Rows from block 4 of a small autoregressive pixel model, named by matrix and row number. Rows with one number belong to one neuron. Each number is 128 + 24 x the weight over its row's rms, rounded and kept within 0 to 255. All counts start at 0. Numbers have three digits each.
After each neuron's rows are labels from the 100 images, of 14976, where the neuron reaches its highest value: "responds to" is what is common among them. Only what is clearly more common there than usual is listed. The data: regions of photos with short descriptions (Visual Genome).
# fc1: MLP up (model.blocks.4.mlp.fc1.weight, 768x128), inputs 86-127
# fc2: MLP down (model.blocks.4.mlp.fc2.weight, 128x768, transposed), outputs 86-127

fc1.210:166133079079129158122142109160095159179122151115100162157124149158147124120178165126096134092134142130107153137116120131182154
fc2.210:114109166168126112150123135110163093082097120160127105116122111104126124142093147141127138138157110132130108144145131134083128
responds to: text has "red"

fc1.318:156114082110090127173113126117107099151101120118110124159151155114118095168129117153123168124137107145143118104117135142112105
fc2.318:157093124130147111124108170140109133151141156116110163154152182115101116173158119103112122138117161199124131112087125125136085
responds to: text has "red"

fc1.211:171132126165162138106142090147154088093116179091152122135156143108111092124119121141095159126110107078135162159135147117118097
fc2.211:072101134126113105081041144106120127145146115170094177154108136113121167152102144126136151120131123154173110120134111144098139
responds to: text has "white"

fc1.370:138134116113110112153136110100118168146154091155125121154116141125120136157134095131136101150125088188104128097169102108146131
fc2.370:113130128106168116141135095145109176170147148120152138090154130154122124112107102162126135090102131115166135137102114168104081
responds to: text has "sign"; text has "red"

fc1.392:124144147137147108145104133128115096088138107108140130172131148163118165105124119137118102129129135174139155142114163123151140
fc2.392:152144135088150121130147122130121131129159129141150122068134138135132094111116179162111124138179069132154087134169077127157108
responds to: text has "sign"; text has "red"

fc1.299:126146119144101179091089103111127139136159132125145161164155122122189134166131134153134164146082122136114104130096115101159139
fc2.299:120148088133113117153162136128130090115114155153121126084088138103113135141122142129136144092154158151140169138148105106131105
responds to: text has "red"

fc1.728:138096137127124075144167126153108089153114125139104143197150134115119130120137137131125137144164154132112117141080139116083105
fc2.728:141135098118082151140135122106164132105147184125099122100134147151164098105122108162118087116151148099111144088177114152156117
responds to: text has "man"

fc1.360:073136108098123129146122130153127116143172079121115164063125136126164111084151157102146084126104111108085090150070154115112131
fc2.360:106147139083137185130132162091116179117123113131142096118133168145132094173100079157112138126148116136149138099142083153123130
responds to: text has "blue"

fc1.16:173157170148142098172143149104144131121093109132105181098193108152131088143127142121147134117129139125121106144126123132118133
fc2.16:123110147079080181082122097116132122122158105144147141155100118128116154117127139137131121135101105151117146150138128131135128
responds to: text has "man"

fc1.518:123144091131137149130141191134127132119127115126137111132178112122102112142107117094128112118114155123163121115143136123139123
fc2.518:143148146133134121138116161126150138121160135133128142133078087080119115104158133144151096073121152134132109127113105114115136
responds to: text has "white"