From a checkpoint of a small autoregressive pixel model: norm layernorm, 6.2 epochs.
Rows from block 4, named by matrix and row number. Rows with one number belong to one attention dimension. Each number is 500 + 25 x the weight over the matrix's rms, rounded and kept within 0 to 999. All counts start at 0. Numbers have three digits each.
# v: attention query, key and value (stacked) (model.blocks.4.attn.qkv.weight, 384x128, the v third), inputs 64-127
# proj: attention output (model.blocks.4.attn.proj.weight, 128x128, transposed), outputs 64-127
v.24:470523468495465516460486509476500525495482501477468501536499545484497482503527540490484508522514462519554512498495476495496486490527507512506519523501482551464495519463478489471544507479533456
proj.24:580484516480516495497453450476484489504525489525571501508524471544535513522550528487512508497479476502465490494527524476495544476498513479468508466502538488537492468455516490531465516472462501
v.25:522540489498497473498505522486529534423593466539496534499489478503524479478531486484475489481472520502520539489499501518468500505462518491486483490482457501454513504520527480515471519466489499
proj.25:500471467455511521529493493507480455535450551473520496476485504497493490508501547512511467495544484455511502505536478471475496493540518525507501476541543504495471474491496528496540506547493504
v.26:452510479430518486484470491526500514529511466482491482489522516519524498466509543518498510494527508502450469492516497450504466519515496513481470525473438472485513502456461512522485482480493451
proj.26:540507516568500511502528494496456542508520563497493501542476478493519481482464454487513502500511495511536477475469491505520514475478538471557531463501536508459462503495483524486500497515466525
v.27:492464489497476471498487520547499516469468486523505506534504572485479482481522521499515490441461486508505536493477506527483494443517526498530519478495492511512518517491491519494532526491511522
proj.27:518537504501504523513463480502470500507513483496543526451494492504504503516481466491472523504513492474472522537492513458502527515519490522480490482511483475479521483493474511499447476493474512
v.28:473509525495469499508521482452471487526520472485484475492524485515485458488519533513491474521516524493504494471490479465497501525453492497534481528493521466510511464509495504545507483493537512
proj.28:518475485536544520498501528544533466512470528526519485511513510456515516498490542504509526504487536479543488487515512490512486486546488506474546455466490522472519510477470501478518543521493506
v.29:452486532481540459477545478483464528494503491475479482484521502537484490493461486480499462512475468492473445524467495509530538486539509545504531489503515528543507487471492494474534554488478467
proj.29:539528506511481503519431544512474482521500493520541521507490484449497518524543553484470544518472498532480528517532525481491502507466478500517505506517494481493504519477457510520486471473559496
v.30:484485513498506485511485530477496458494450503524465512525490508490479496523498513521547490511446498443537502514522477467489509501520543507535500515525466437451523481493534487536476430501491431
proj.30:499475518496507514492516500527492542504505517501487456483526478518500440448497501522479489495537526502489503554502508485539479445530489473446544478497517494529468517481472504473547523492494527
v.31:520553528505484479541506512475519495512476507480520518495467468442473486499517496463523519542502496502530496476529566518469515468457478485519510488498487486498489469495525512492472465541501528
proj.31:450422521505555519492487488478516476472521486518502497465525477541516541485475525507507464463511518529500518505455452505538533509489506514502530538513485484484482512471463477460531522500505448
v.32:443505525477477520506502499521515512497509539532531482519513498503487522501482476462437503522547543508487511473493488493510482544475497507491500510474504493518468455494496479491464499500504491
proj.32:510487445531490503475520513456485470472454533486511539537465487493485552487517548528505529510462463482505515543521523509493528490514507450491492513496453509517524504508538539497535461498504527
v.33:501527457508518521449503536526509470509536465452452544510508494452474521480496499522489472537434490502506497460506479484480500558452516524518467465494517501456513497477436491479509484502508529
proj.33:549490519470480472508474467500487534489509509510537486501499511545481454512552509503480519467543520523512456470508450471514508511537530516555520469516502464536554497487516537546468528451493468
v.34:502475508554474539502517474492502480533534494491481523501516463469511498472509501519501495503468496530467500534515505513481517532524492512494505530478470473483473529489493498484483460474454495
proj.34:508538476487503513466521491485485540482510519484503509523467521518477497516528500463491499509547487517557442485497477479507486510484469519517489498510490512519523487509492498517508497482494484
v.35:517461521493488506526472501503524484518551490530479545483495488537501474519483451508527474512494508488514488505505469468504456494508505494510489562523495507494438466510464466516506493462484506
proj.35:522519473524507513474501517507559539526482483485481467500477488463494502511547515464485469472530494499503492529517501512473520479515485505489498491501470515543521523487520462529513544515517558
v.36:500476484502508499477524515518494496470515507523500489494519448498532505527503495518492451527481519507492476463463511466510552466546530540472479498481522506513502522535461479579515520473544491
proj.36:507543522478517512542513520514505474520528490482504459573497524496480461447506487486516533469554483482492494517515484538471484529448478478480471506520475514500511453488501531517493494494483520
v.37:472483463529472488506481474520514540497484504495489499524523461525455523505481518450491481536473517513480480504506559532521539490511536489498501488519486532513500484508493551484488486515492459
proj.37:484543543523473526456475500471489499532513488532501499476514533499517492482467523545518510549525480497504522511480465496491488509504487461491493517495474491497545510481479457504517500476487522
v.38:508498483480471475498504484511507499477482487516516508524517513484503499549531486443516496537496545512473458508496515500491473453504520507488512501508505504519489531485475525458530471523506491
proj.38:469537529486522523504487531494484503498506506480484464486482497516520499472480525521469520455505507491494553504481487533467509494519494489520527484472504541502524479498495482511501502488534502
v.39:481519493516518481474484489498493513470479510494505509507491503504468518508467510464513477522483527490516496463495497488494503487472526519460498494534515545519487529554437531478520517502499475
proj.39:512512540478423493472507494469490492561517518497499546489501483502501518508499515514480534514483480531462456524514462536504491517509472519532526550479523438482523534453505481499498528531490520
v.40:511483503529480490468533485516489497476473530492509519502521519473473510506506482479496549470535502533519474522527472509504471460527457496467494507457522496520515499507520536466484533459488502
proj.40:492512552447509504500483556476448498472513500509529518496490479537538523497481497512497489504475504467449535513518557498491557510501526498516482476509462529496463455462536499513484510531505502
v.41:507453519498508493488504544479490527536475499461532507478476491465514498510472487488508509509452520508517489493494478464467471495494491467470475530439457529509518481514517481474509512506530491
proj.41:494517476485512498517498472515489510475539467518448494507489535487496482483495489524487521484548477518496490487526491553522539517497503517466460518534533455484453531479521540512455480529463499
v.42:472519473509532494472496535500551518517509499491481492485545485487441515486494535551577473476508540540507487498495484474536498508524481520528496480488482490516548521544491493473481540453515471
proj.42:465479524485490506534490494514472533501518518536513530488490490486492482525555452470456495511525441508529487500531502507480489486477514506508513511497521462467432532489511478501492465514489471
v.43:488507496481479540454469488446424528503503516454498515488507534536530520489479487504526512492498504484507537533507497534482495519504512515459537493514459499526523525467501492509489519525513518
proj.43:526500498506510506508496515548511507471468453552527465490508487492493509531543498513517519484508492486484472436450529499495513473508513500537493483482539474510489494515481521492507486484477505
v.44:489481493455536508490446477519494517527545511515522501504495528510487517500488512485491465529501522486480474494481484490480520460504495519485504505466522510524476475514499493468509502519526518
proj.44:494517513478480498503527533500532467485427464498491464462473485495490492488541551497499553498484517510511499551478481512500499540483488517520493493499497520473487545501516510513505525520509504
v.45:454534469474481501496487482529508478519529489512515495497505516538478496466475506513482490521516484488484479507480518450497525493515507496502509527476503470502507520508487475446482489468510484
proj.45:542514488530490519525499488473527525540454517500489506537502484488512512504511537504490507490484516541508490517530490479505481478488500522495536480520518525503470536522512481534509480523493478
v.46:494499541515537489528478553470497491476504512525460508515495478507529537496487509538490455466497497513516506501508537496514509484452494492481538482501501497482452491492483503514507518473517489
proj.46:502494522500476517508538491528527467499496508506550489472492494464504518512519509422525496514510497478511511538459494515497490505491514497509476519535467519495492503515499509497528507513459542
v.47:523463460498522524537473479513508529470492502514514497516521480505502510477509542491479507472540488456514519504549491517471451511464491465496505448530521487513489471504476488459482463503524503
proj.47:449495489530487491471470429472530501484514532486468551488473528483484449516452453489503458514505533495522510492512494512518513508544551491492527516478498515472491468508572469469495552489471522
v.48:489431513460477517515530504490491507491492482498545478493526503478481462467522494498516554516517516504490523495493504540494517506506524536503448481509517482495476482497502537496451498503474503
proj.48:475515470548528488449494518498468521468540499464481483490486480497530467494485516498505499482544536443494472512518460507482491489516439470492561518494486493501515506507476501523541516493490505
v.49:490526517511488464497461493482492497496494504494527494490508467506525479494492531522510516510531458512491511505506531492510513478487512474481508468480473469492523535474497528501438515502496487
proj.49:481473471497505561513504533494529498528514477504444500472496524452479507504514490466474546464483519468521506525495486520492517481528497488539477509499534510506482504490461497504548464471478501
v.50:508520523468516517519523491499558487497484457474509492480534511495470533508512500495546514485496520524500489485502514515495478479498517510499464498490482506514500439499509507445542523470468498
proj.50:486471508518482477460448471520447518512548584517500508496429474501524493503455456471527452530530519525475487482491509541516482499460515527548555494565504521477452533488554499464474506574517436
v.51:529498505495495499535491502471499515525445459466501466514515509501471520478495534508468522487510479548515530474476488561470478510514506499460483450491498461505454492511530531474501494521538491
proj.51:436494506481520490500498472479497541477528522531509477480513523552491551539528503510480540500507523443509480471489515472523472523526519516506567517484551473491546530447486480514487489511477467
v.52:487525511504519446482508512499526552518510482527490486543509498522454499493487504527483478468531500480515552459459480488512509438458488509455484512522458489547519497547465479494524491551477525
proj.52:493487464495506474512540532489517490540497505517528508450486502503514526498488494503527465514504461472509468515536498516534459545521518520469506481482493520446458469457555494494506495493517505
v.53:481471542521489481492519535514521487529495482481518486514459521503511476481497489511500499474500485511521494513497492498537518509468486473472473485475489514474502512528500525442457509492512447
proj.53:552519493516526517511528520501504539489508486495468524495560503467501517540481489505514515479481490477462502513510484476484496468512517527511507499550497485509471495498499474566490463486505509
v.54:451549455539498454517463526489465487505474531524487496515488475501509501479484489509501444534528489466517440493494499516489537489506486456475480463515499464508495502504528516530513487495455495
proj.54:505496525467496530519520514481509505511498470491497515474526576507537518488496539485466528479485496536472555500493503527518489463513469544498536495501500513518531508488462475440533471457508503
v.55:517528491493482477508522514539492513492496522479461480469495483476520522527505504506482508483526504478518490504458468518486497503497539469490515493531513480495487491481531504503491499450478471
proj.55:519489511506513504510492485464491474475498504490497530497476503504475500498515468479537497521476502523488489511537548465521510496509483520511503555498515499506539512549463537475496495526515506
v.56:494507486533480499507490516493508492515493487478491442525524514533464539462450524517522550471490535528476501520457473448527500487507513476533525550564529526563529515480470498515498507503531462
proj.56:533543526472511537486517471476533464523485507511494509465481451500545470502512501484503474524483445518522490478514537519456516531490477533466477473446478496494464532510465472521433534499510520
v.57:463433498503520469478501488489466504484521512538503475503513481514529496461501504475478474487529493457531538525518527479466526497495517484515487502503506506494516467519513495512524433510458515
proj.57:517525442506533509516499483512562507493488508480515506528483516523501473520436469485483498545505502510483486496472519511525507482490488501464478515509458527495477444511536483473522500509527494
v.58:481453504510498511471492503474501530499523460504469532519516474497507526507513543443459503528478537513504491515481456467507505487474489496462460491488469533492495472503543479521455500443467486
proj.58:534524528471516465517507488514488461447508481490525497489499473464502505516484487549542463475521496529519456457544520538515472493502530528534532484485544504521512466522539495472533505512509508
v.59:534555486478478507515470481515489520462561477490501435523508518506488532506467524497534512513505540475500479466480494491508514510482493482483478494493481531529506531513499487485457518500515472
proj.59:499464511543484483523521474513524517542490490484473521525455498496522483522555478489483538478504493463510535504469491483512486505508517514473526522495555492498510512497500545493480531517500536
v.60:537507494508490517532510519503493531519513558505515490496506476506500485492488473522501503494511505513462494512524493493506517514488512481456467502512512466508492526502522463509506529500497513
proj.60:497491537529495494492514514465469494456461499489503499499517499487498492485492498473511501516529491490487541496538489508458483527528519514484511522479509540475481458516479517483514503502521526
v.61:529486472520510541490526480466469502500513469502547536498485480464531488523442485486544462539508499444536504482529523550477510527496508512506491503475527538492493501511480496492491528490481459
proj.61:510511519467483510475491516483511506509470522502464450466494497529494499453515490543478519542526472500476536513476448525505501503469481468483525564560456481506510505482476536455515495468482529
v.62:523547497489496498497492517464516488479472512502533513498478481479484460506471547552503471534530480479466546544517528466473513520501534490490506540511506473496533573477464533460569505486491499
proj.62:544515482495466503498453458477474529533529537502514547511525485531528530498508440473473487520483505558550488489533471535512489468513477480502511500506538548486481490504496472502467478491460454
v.63:475485544546495510502505491480544482538475497496542501530499517513501521457517521489508505528489475505511501479518479509485527486510503498493502498507499481467542472495517515468457471523521525
proj.63:492470488502521495453488469488471529484532527493488537485531552480507510508500469478471504496493538526518483527490485512530533509519473522546482491514480520521467501463512495498509508482511480
v.64:516517529496512482522558491445499447511511504549509486494485505498518546522493483523526429491505480535537482526497498483529534499460480503470523549522489522521473519481560501539512506539535518
proj.64:506479484480476499476473504553495505460548530436484526545494466501471474498463475487494508496483541491502459462509492498501474491486527493524507478454548499463513473531466486482477521490448490
v.65:556479490531491523514482489465499487481482534473546469515501509494494507484473491495565452487558511476485513510485556524560489449465508531526487535549497498468515505500518537483540503496472502
proj.65:474542514478525485504514487552497484533525482511473544557506501496476515501521493497485528524466461502508501471534460495454495550528495506506503425475497490523469445515503507502451542524487521
v.66:472529477536453477496465501509487501477458502530533504539534511485505530502527523455506503543518497506536498525505510497457540475479533510527514516523527510481468526472505474469503500438523513
proj.66:502537480494545494499528467506499498522524487483466509481500519513470478493470476528484526481481487481506467497489479492551490534535468468484521485485490497488525478533494530526518518557513484
v.67:527525468480432521473521478512495507500492508461521514518502486446495484538516542487488559525518528481488512539548495501485502499522497458523461500464536489494509520524504547501513512487523430
proj.67:457482518520525513519523535503522477478490482543486501458481543537500492514528473492515504504487516484462510487449518493507482530475513561476523502515479484501525494478490462523500493500504532
v.68:486536505509499566524482487447511504512473558435472502521480515527502547454544514499501514516490485525545507447511449557501515491503490518510538457481508465506517462524520477473474454538519490
proj.68:514498552509511462522518498546523526488507424550504476468525481461507461494437477538506488490525536464485480533484503526509508540476522490508455562534481525520462510483517509510512509513491479
v.69:481473535532520484505521497484519479481525531483524476536518514519512505493498485472498497464497531493510506519521540518482533475483494498479493472487532494488475494531519493475504457513519481
proj.69:521517488476523491503486468528493532505464502537532530501493452475503510512495536528528471541505446510503472460482465507508496516527516492494509499491498502497526494467493495496483531473473529
v.70:508491512533548474524536533499491504460460495483486483489458486502490505526495472473541497482559523471486479530490535552514509497493444436516499468514522473480492494496482548501496504497524512
proj.70:517497513475477472493471482515486530506526518476527519514559536510547489491507496522473487522447454507523524424496486498504512512505563527480502470503486514512493480491538457472460512497467472
v.71:525490495489511485526476488499527491462517486495469505472502494523521458504533495508498518479507494532473514530507484486512493495455505479525500468557508504475468503504458482508499482471492497
proj.71:476526493534502509502504505495465483518512514520514523531489510482506536481487476485497494513507492459525512469493510533490483501560514511450526528476487472505509496483529516487488504489509476
v.72:516461542490492483489467524507484529457477494474469499489531428494461540508473474514522534463477518525532511516479513471510519476516503495536496542490489477542477516482485542525505508448499469
proj.72:445511438491527475520487508507529520511485517517465461497475557519557466504542493496433480506504491497504515506491477527500503524526511504480507460506491520446489494500479490498528514509510533
v.73:519506484511496509507496516500510504479490497457491545524482515498528491545553499542537500511494474464489534435476503513454481478522494502473469486464529455472538490487474491535514484513500549
proj.73:479493546479490490485527504499526517479483464533483496475513480495466471461477486475509526490530495517496500525511493514566497520464516510540521535552453502501496523488497483484492520508513471
v.74:535534497499518506519479492491511503530464500501519523494454526485496535515479476469491556525490491508485491541533528506515503485515482441482474467501502489497507507492488505476548514531536510
proj.74:472496517524481485517518529498484500460495508496474493483540511479532465505531517513497473494512515477512527503463478502487507536490504541498525495474484460476507515482522512532479513498490470
v.75:467494499494496497487530478476521496502480479497510482492495541544487506499513484482528497500485542540515492463453481485488483512486542529506475446495489507471539491511487482550481529490524505
proj.75:512470482520510488486475526528488496493519520526509510511486470459497516507478505515487465501483459488504495504539498512541512484509500507515525528493508511496455523506494512495537504505510505
v.76:515493472471521503505499497495488523487534497449469535495520523543476535523520464527473495502530506499528474492508482529542520494468468550478510527494533488486500497491506508471500472491488527
proj.76:472516543524474500499483479483503519540477504515506489501510488467535450486480476481521507475541486497476497541489492523502479514523515464540497500486453492487510519483481483516555514505515506
v.77:492479496472457522508556516524488508505532502481478466485512493480485536494497532444490447474461521505476457517479481502509512496494546550492500489506523576503494494525507557475455541477522500
proj.77:501514470525547523466462521473508453536483521512489477527475528514504470524515468506496516524503492493505533522538513433489478483537422470486508542496477502508500515459480506498535460483506521
v.78:487460506491543489504544534512491485470475531503540468497484466499514433492514472499526496492534530471500538482514522455501550534507473566487527512511479529493464506479479506545493507519447506
proj.78:522481489467501510509478486486488487518497498475474496483518502505478557506503533509460501511479473530493500512496482509488482453489506488520463483483509506516533498525494483479512480451546516
v.79:478481482519501435511508548536558514465532485512455507512479478495500509488505514482473479497507543460481498516495495513512499546468485518511444515538443493502508481481522460489471523482503472
proj.79:522502537468486541476496483500490503498484503476522479501513542538518501517486491497504513479496514516506464478510497480523519450518530479493585485448549490494511489529483500491523499517512484
v.80:517498496492528488540504515517515492437477455494541472483490485491526569498458511491497500495528497462499475513482528525451517459491532441476501520494533523502486478522491480448495522506501501
proj.80:481517514502496485498463472514495550525514540503497540524479519514497461539540475491527478540472518488487495492510504450525496578532470544502505483506500486512506530477530518505504461509537502
v.81:473484477520518505489514486528484541546490490488504482507517483495497463477531480483487520506498510481495516498472510466507514529507472484523500512512524505499500439495501491492513479501504540
proj.81:498479531464499513511479488460507484508505508515468495471484508528478517512471527517509508487524498497492496540503493532512492490541541517505517490471482467522495525479511471533527514501503483
v.82:481489554498518485489548515468471500519479517504517504522510480490521473470519516511470579493503498499527498561541495527491484503489489461543538469498490495503505438492501516509462486499492459
proj.82:517487460553510516502495477529518523513508488523499468453486534505499531519518492492484459501517523487476488498464486491491528538519516488471456499483493477508506557502501510479527494509505520
v.83:529444511508503437506471492496489500483482493480505497543494480493473514504527505526546536525512497478492479519474511458510464510479519534532507506486504523491511511513484517535468501512523520
proj.83:502544514493493522489500496498497509502472513502504534474511508535527492496490505478476471495484475524505534504555503524463519482514482475484510463519486493496482470477507509482508481479466457
v.84:514496471483504522498517531510501486499454505449487506478508488507516465473470491510526517539476467552486454505471474444522516502531523514499528496445514496503510494487509428535502502473530466
proj.84:482456512481510477483456511481501490472503480545502471507444506503509507553524493479499463456477530468528522523549532522477515448516455502518477500543483534511482529510480536516528521502499488
v.85:518484493473474507511475537517473477459508499512517509508514515495523524523492461495513483523474472513459510507513480552532465473525477510493473524546522523534479475527534497520526463512474498
proj.85:505513507534517506497507478494512501527549465479512509557518461470458485459500503476499495461527521501551464461507539482481524498452501510518507476467521490483487478493500528476443527507456469
v.86:532504532498505506503505474488506503546518509493464517497491498504432465490541501499496487461471484540493477533555520502494443542505531504521500521503501517524492544489525524492491512476458493
proj.86:476513438511474516492490489510497497465479520513527492517530491504535500509475488484509516520534556539492510480466483481504532442489491507475503488472487513490532460512486485497532497485502498
v.87:494468525473508502517473488515525506480463540519493482473489533482457557523518489487520485450481491497543532482520494500508479503495538510477546483501501493474477457496509508478474489516504460
proj.87:522531494530531472523511494485531484484508450486527500508519455500518504475490554528472491524524531487471444461517517538485516486500470494507462454492490500518520498474481500526491505499484526
v.88:503484458483493498489492492531514488499524464480518449495486536529543505530533484466477515564485469482501483516491471527518496492511461492508506477562498565486517506492495547503534530514536535
proj.88:483519545537478477517485520445457520513488509526461539504495521436526484489504489500481484481519488502468558511515511484478515526502505513491526522446487421498482522516524469483499476506481445
v.89:502481533487510533473498532503512511488481502469452507533487515522488495490458460525476487512486437503492505501501502524465528520508564543469561552490492528453491492482506487495535479494484455
proj.89:484527453529513481506467435491518491507549511565568543504500487497504478520510508487542520507511515511499470495507505500548490460487468450540467476526497464539468496520495484496480518509473525
v.90:490510529503462528450507506451503526496527527470499501480526441509544478485461540507471492565514485489480490531523519470490506525476492482445487554481564478497515538503466485574531483512495512
proj.90:475472479491527509529500523536504461517458494531499492466478549487492523522531476504504481499476509500483514485495468514496483513542514516565490484554432492538486491480483509480483502480528496
v.91:500495502538522448520495516541546489559488503471501517466518496485534496486455516503494499513471487525488461537467526493486526489541490507506522541469505500507492562480533505457487474502438487
proj.91:523520490503502509458502506474499513454509482572492497549483531539481491512553460522532488520532494502500535495515475485542501506460541514504485463535519474499488459497492513507530519508536521
v.92:483505519515534518491551487492473461500505483519469542496502554498477494510465502486454501466496537516503486476478517463527487543458492510480444551463488551533474502551494479517523517526520572
proj.92:479453475496498527496473534513536514538525527498495436486507438507466505464508492484506507477474525502517509543488496505516489460550514490501540463504509517487504489460487525479493482451523490
v.93:506526570476496515488453518543555549472542489487482475510467556555509499533495526517467491490449444518485491506524521481490503466487524493475488538494486505517449547479446448503506511498525460
proj.93:458486448521513496476493508452483448477485531555507514500517469495532514498506468480511501487532533537461502493494508485538505514512482516515560498492463526502520504486520530485520525475468525
v.94:515476499433524490488509492550518489509519496516482556494450502499434531516504449537500501443501503515518532466520475540527528470508484528488528417474529485549531478540569462516515502550497488
proj.94:513489499534484492502486494472509576462520507507496482519552452492559478493511512451520469516487518506539445508476497501500487503491542472507464549493501539455495513503452477490490504446463556
v.95:498565467465527481474476445505511543501473476495533519477502447497565490491485500490482494510499485536488484473488499542507477526479498487491480514507486546522445529501449488497462515489505460
proj.95:495439545525464495537499526512484515487490532455478504507512553497462493530501507486481511499531534489514510533484496485490504487484488535502533483509491468448479499499556535511541513508530487
v.96:481462543497530487461502496499475511553506437502507538497512519469520454484497512508510562496481492524522499477491468489506518444536458548497498478440544498545478487494532501500486539483511550
proj.96:533538481491476498504510512484516496454506534491478465509515458532464512519464456502483485482520460519525509517510530518478483553445512456501471533540519510466487512496477466539532487514465502
v.97:515496558487499507502518516491564515497476504522524497506514494518495517517510521483487483481494473506547526474502555500518479480462473507499517497444479532462480492518516510512518496513517533
proj.97:494508458475500460491453488485448497474467481469469460458472481481502480490513511517507529525495530475474516533530501471476522549512494516492486471551496506532537531508490483491485489471525541
v.98:445459523501514488538514485504482462481494479453460543483474491481478489497515445519498508490493519489470487496510478464502502535532480496494488528473502489531502536550448549516490538503480512
proj.98:527506505493508486479455494522525530498506524534540499512510491523521519499493516455495483502497478543529490470482529520521488494433544521518510459524477515488477463469552453495473476494510457
v.99:463475521459497480471520454438450562490490492534528515510557514478530484530509524449472490537490487502506466535524504492491545483496503475486521495479515500502471464530543505501462486500435521
proj.99:560505473528485503526512475557509441525519475477512507498476494500483508462471480526489495484525508515523509475508487507496457496503515529495442515493537508503489541513466490504523518499499480
v.100:511469535534484488475551479521553511484455504504543524515504461464517522485513462493502529485492482526469502472487473539497460502510494491446502509555493531505528475542526513510460498502517473
proj.100:496501485523526531523439536466485527544496481533470482508515542518489498511517522498503481500533490518485483513492485473502543484470489502550528542466501438485508540455488489495572514494471499
v.101:497540515511512497531477450533505492512492514489557473500523484546488546513542527556485504521523496529490488482501496511519531517494512526472492513501528503482476522519506533520499480521531485
proj.101:481442524483466536452515527512518523483538478498471514493499505492514475494457468466509455465503480494488497507495490522490488491532504482529514487493479530518511461476517490487519551482448518
v.102:472445493487482505504494487475527544519481484481513585461491526505476479532495432471497584507533512454496494504503481528484502526574505540463463504574502486514470489492488502500524502502465462
proj.102:490523508536517491510500479520468468500504480540488438520503522468513484461512498499492470448521449542508507494476517492554483504460482486528485499456483499482530527513542499529498531486534503
v.103:492488494528519495515507520485517503459492529464480465475506487531517462463548478480470540467508534498514547549511540501457487513501499510501493485479514501437480527479518531470490510472502538
proj.103:498502496480467480501509489522484503504487515510526509521491545479489496526496501501527489556484483454463500479486476501516482519497497499481527517518487467502533472495463512499497467534551474
v.104:517450457502542515514528457496461546508498541509501530483509494492508486510525510461433504496534486465476510536502490472535507518537535519522486512490499555520512542499516446511439479519525496
proj.104:492525526506471504494468521461501442518492472475512448501503511515472518481498523536526507533480515513508479505500482511442461486502468503503514523539495458482493489506490570454540489467507484
v.105:450481495489487489515450461500492478475500455508487513516507488525468511512497473523478475494448528515503524509509474449507464508517517529505539515517447506527538561517483477478555477527497539
proj.105:545510495487502514508515527496514532556470511516489478469498516442546500482531547462512510511527506477491482520492525510493502483489471482511465495504490506486483458489488531515465485497533480
v.106:537473511531516539525500512494466490498458502527497522501467474547503452442527520510477531472519541525486519507485503486474508493514471460476504461492477476477539478532434511499520470494531483
proj.106:491516502509476449477504490497520502467534496498502476496499561480508523551472463481495484486490464458506494477498482497517471505472518524507516550504550491514450507471518511496490517519478518
v.107:512510534447536505498548498518481472465503500459506487505467516445545526461523513482465526480484490503541471491509531463485503553495514541549463462474483496474506530498510523483459472494466496
proj.107:468513485506473482525463507486510485484464460489494527439495478498434488509487499517503507538517524481450552534513500545490504495479483486409540536514497499530502487510510489479522493490566520
v.108:555472547465475523484511459469499549472513506464499555523479531530492513528528479461520465517498474504469467556535486508517500537482498491487470466466529489472513513541505472558558457526493496
proj.108:509514513508514475523500523512485439501485493506509492470493509437523475484487535496527475503480505457553549488504512514488510484503506497531521496505450493495478516482497524435500514458475510
v.109:501511499485521523516532486472481516527525499481520542506500470484539508494451453511536502521518535513494483461506486473478476485519487534499467530546503530490469504519506513462562453512497475
proj.109:496487504488515538514467524519533485518470460541468473472523482497469502512527550491459542492510436491494532531476526492537497527460493490491483509486488483550502480482494477537452542452495552
v.110:500520564474471516440516492469550496464498511515502497509468484531534480506466499480526487526502523561493511485509467473498486520481484504474496518480520540501529503497483498480503492461471513
proj.110:489525435490529469553485530522471455489472498524490487484501506467476505513493445483506504513480503415517511499513543494498506494521508521507514470505503500505456486472494515537490486540537520
v.111:544508514489519487457495515488533518539490460508456526474507497542516518501523504528494502495452505511448502531439522445511502511495494546508497566506456507494477463514496462509531580506460492
proj.111:439488454507505542510487522504489469462541499486467487549511505521494476490456432486515486496522539526543546470581481493511519476524508479499497433463501501491527498522462490540498479492520490
v.112:422490523527531531547529521463567509540497490494514473528485507505512545488458485461477526468493496504503537518497541534523506503501448480480506536507446539547469486493518472488535492492521509
proj.112:515519482497497483453480483522461515468510529517469454469514492492451437523514491534507488493507497500468491498497491462450481507513513521525480483497559476502521518485498525541459507504508526
v.113:505513534482512516491521500461476477530512483457503513510523498520492486425472478509482507521528450544545523527499496447488542494508512523539525488553527490516541494525482482530534461481456516
proj.113:512483471524523532524492532513507497516471555550508522521514486474490507544496474541530526458465474452448491482499512543503461499510526463521515523479521499484458445492501480510515524500500473
v.114:481494510479437458522513513482538526522549503499531459515515481468459510456509550487523477480483440517497471532483508500498467529509567511490480502545532496533537495515552503499514467511486521
proj.114:521525474531498548478494476521475482485459510479471518528448531494527476531477470515516515494538547508477499482506482483488510483475442486510533534507519503513503493482490523511489511520514472
v.115:474521520512499458532524491513475484463517516501536503486507532466524492523502488526514544458510486549493517504526501505481515504518489466537478476477542483496477508519521471500449513524464517
proj.115:530456478496480510486486508493505516488473486504489494492483498478471512482500500516488469537526478453474515497475510494511514533467509500460522498539496495490515509508495531471531482514519510
v.116:532517484518511488522489510527493483526494461485506510517492482449494473497501523489504492527502509484507489501520512534523493499492469517464516439497535502484511486519507511515535508489512520
proj.116:514488514487465488490488468489488507490506519462495493486513531520521509501507507498457542479506510475535513518476472490491499508511531500509484540511462488495494513489520478486479499498482514
v.117:523484511488497481521479480498476494512475526575493512457499488524513510515529509490457495470517486476524515492528529504457462534522485491513488491471494498492504471483540501466488509524474554
proj.117:530498498494476482489531499488518519509504473450530473523527522509477505479500512465538494536472523489487473537498510500506517483493489503466502508531519514510503524497464522546511520474535497
v.118:535511488496478486518545521510517548494539513506488479530485510446478518482477452502477548510486540495539515518511465500509503540477526480505486560496467542487521498518525504445468454496493531
proj.118:495482502482485505521484486513459461512487515507514497512492499559503492507477505480511439500491493485480501496478541493490506455532504541506523436483554476501454469512474495517494530523488479
v.119:513469500535472466538485452485527458469476463511495536516490503474524488511482501492559478473520482528507501539488476496546431448498497478530512510530490486533487528534484440478545483435491498
proj.119:496538499473525510468489550479501487490500528524466459470489503533462516481541510488450546471464509473522532478483502487467536519528499525474507502480490531485543493445472535525497536522501514
v.120:501498508521524509523511506508526429551503488505475491463537492442518519526501523487574506506490501537481458500516440479526561526480435506529481513505518478487517529497493510512441544502506498
proj.120:519478479494453505473498514526499520475489508485480511538477510549517465493473480546441517515469512444490522519507555509517447480498541501499525508499500507465461461501529490512555477500517517
v.121:498499503485489484483509507518463445503506483542504510490509519516535505525469476497516495517509504488540496559493508522439527512496493521513501552520509528499446525537448450491544471516493472
proj.121:500455483500531529504477500485530547487490528488516517481481462480466490485521540495488517479460493516492509492501516462586495482530494464500503455477477525497541472491502522492482492444534503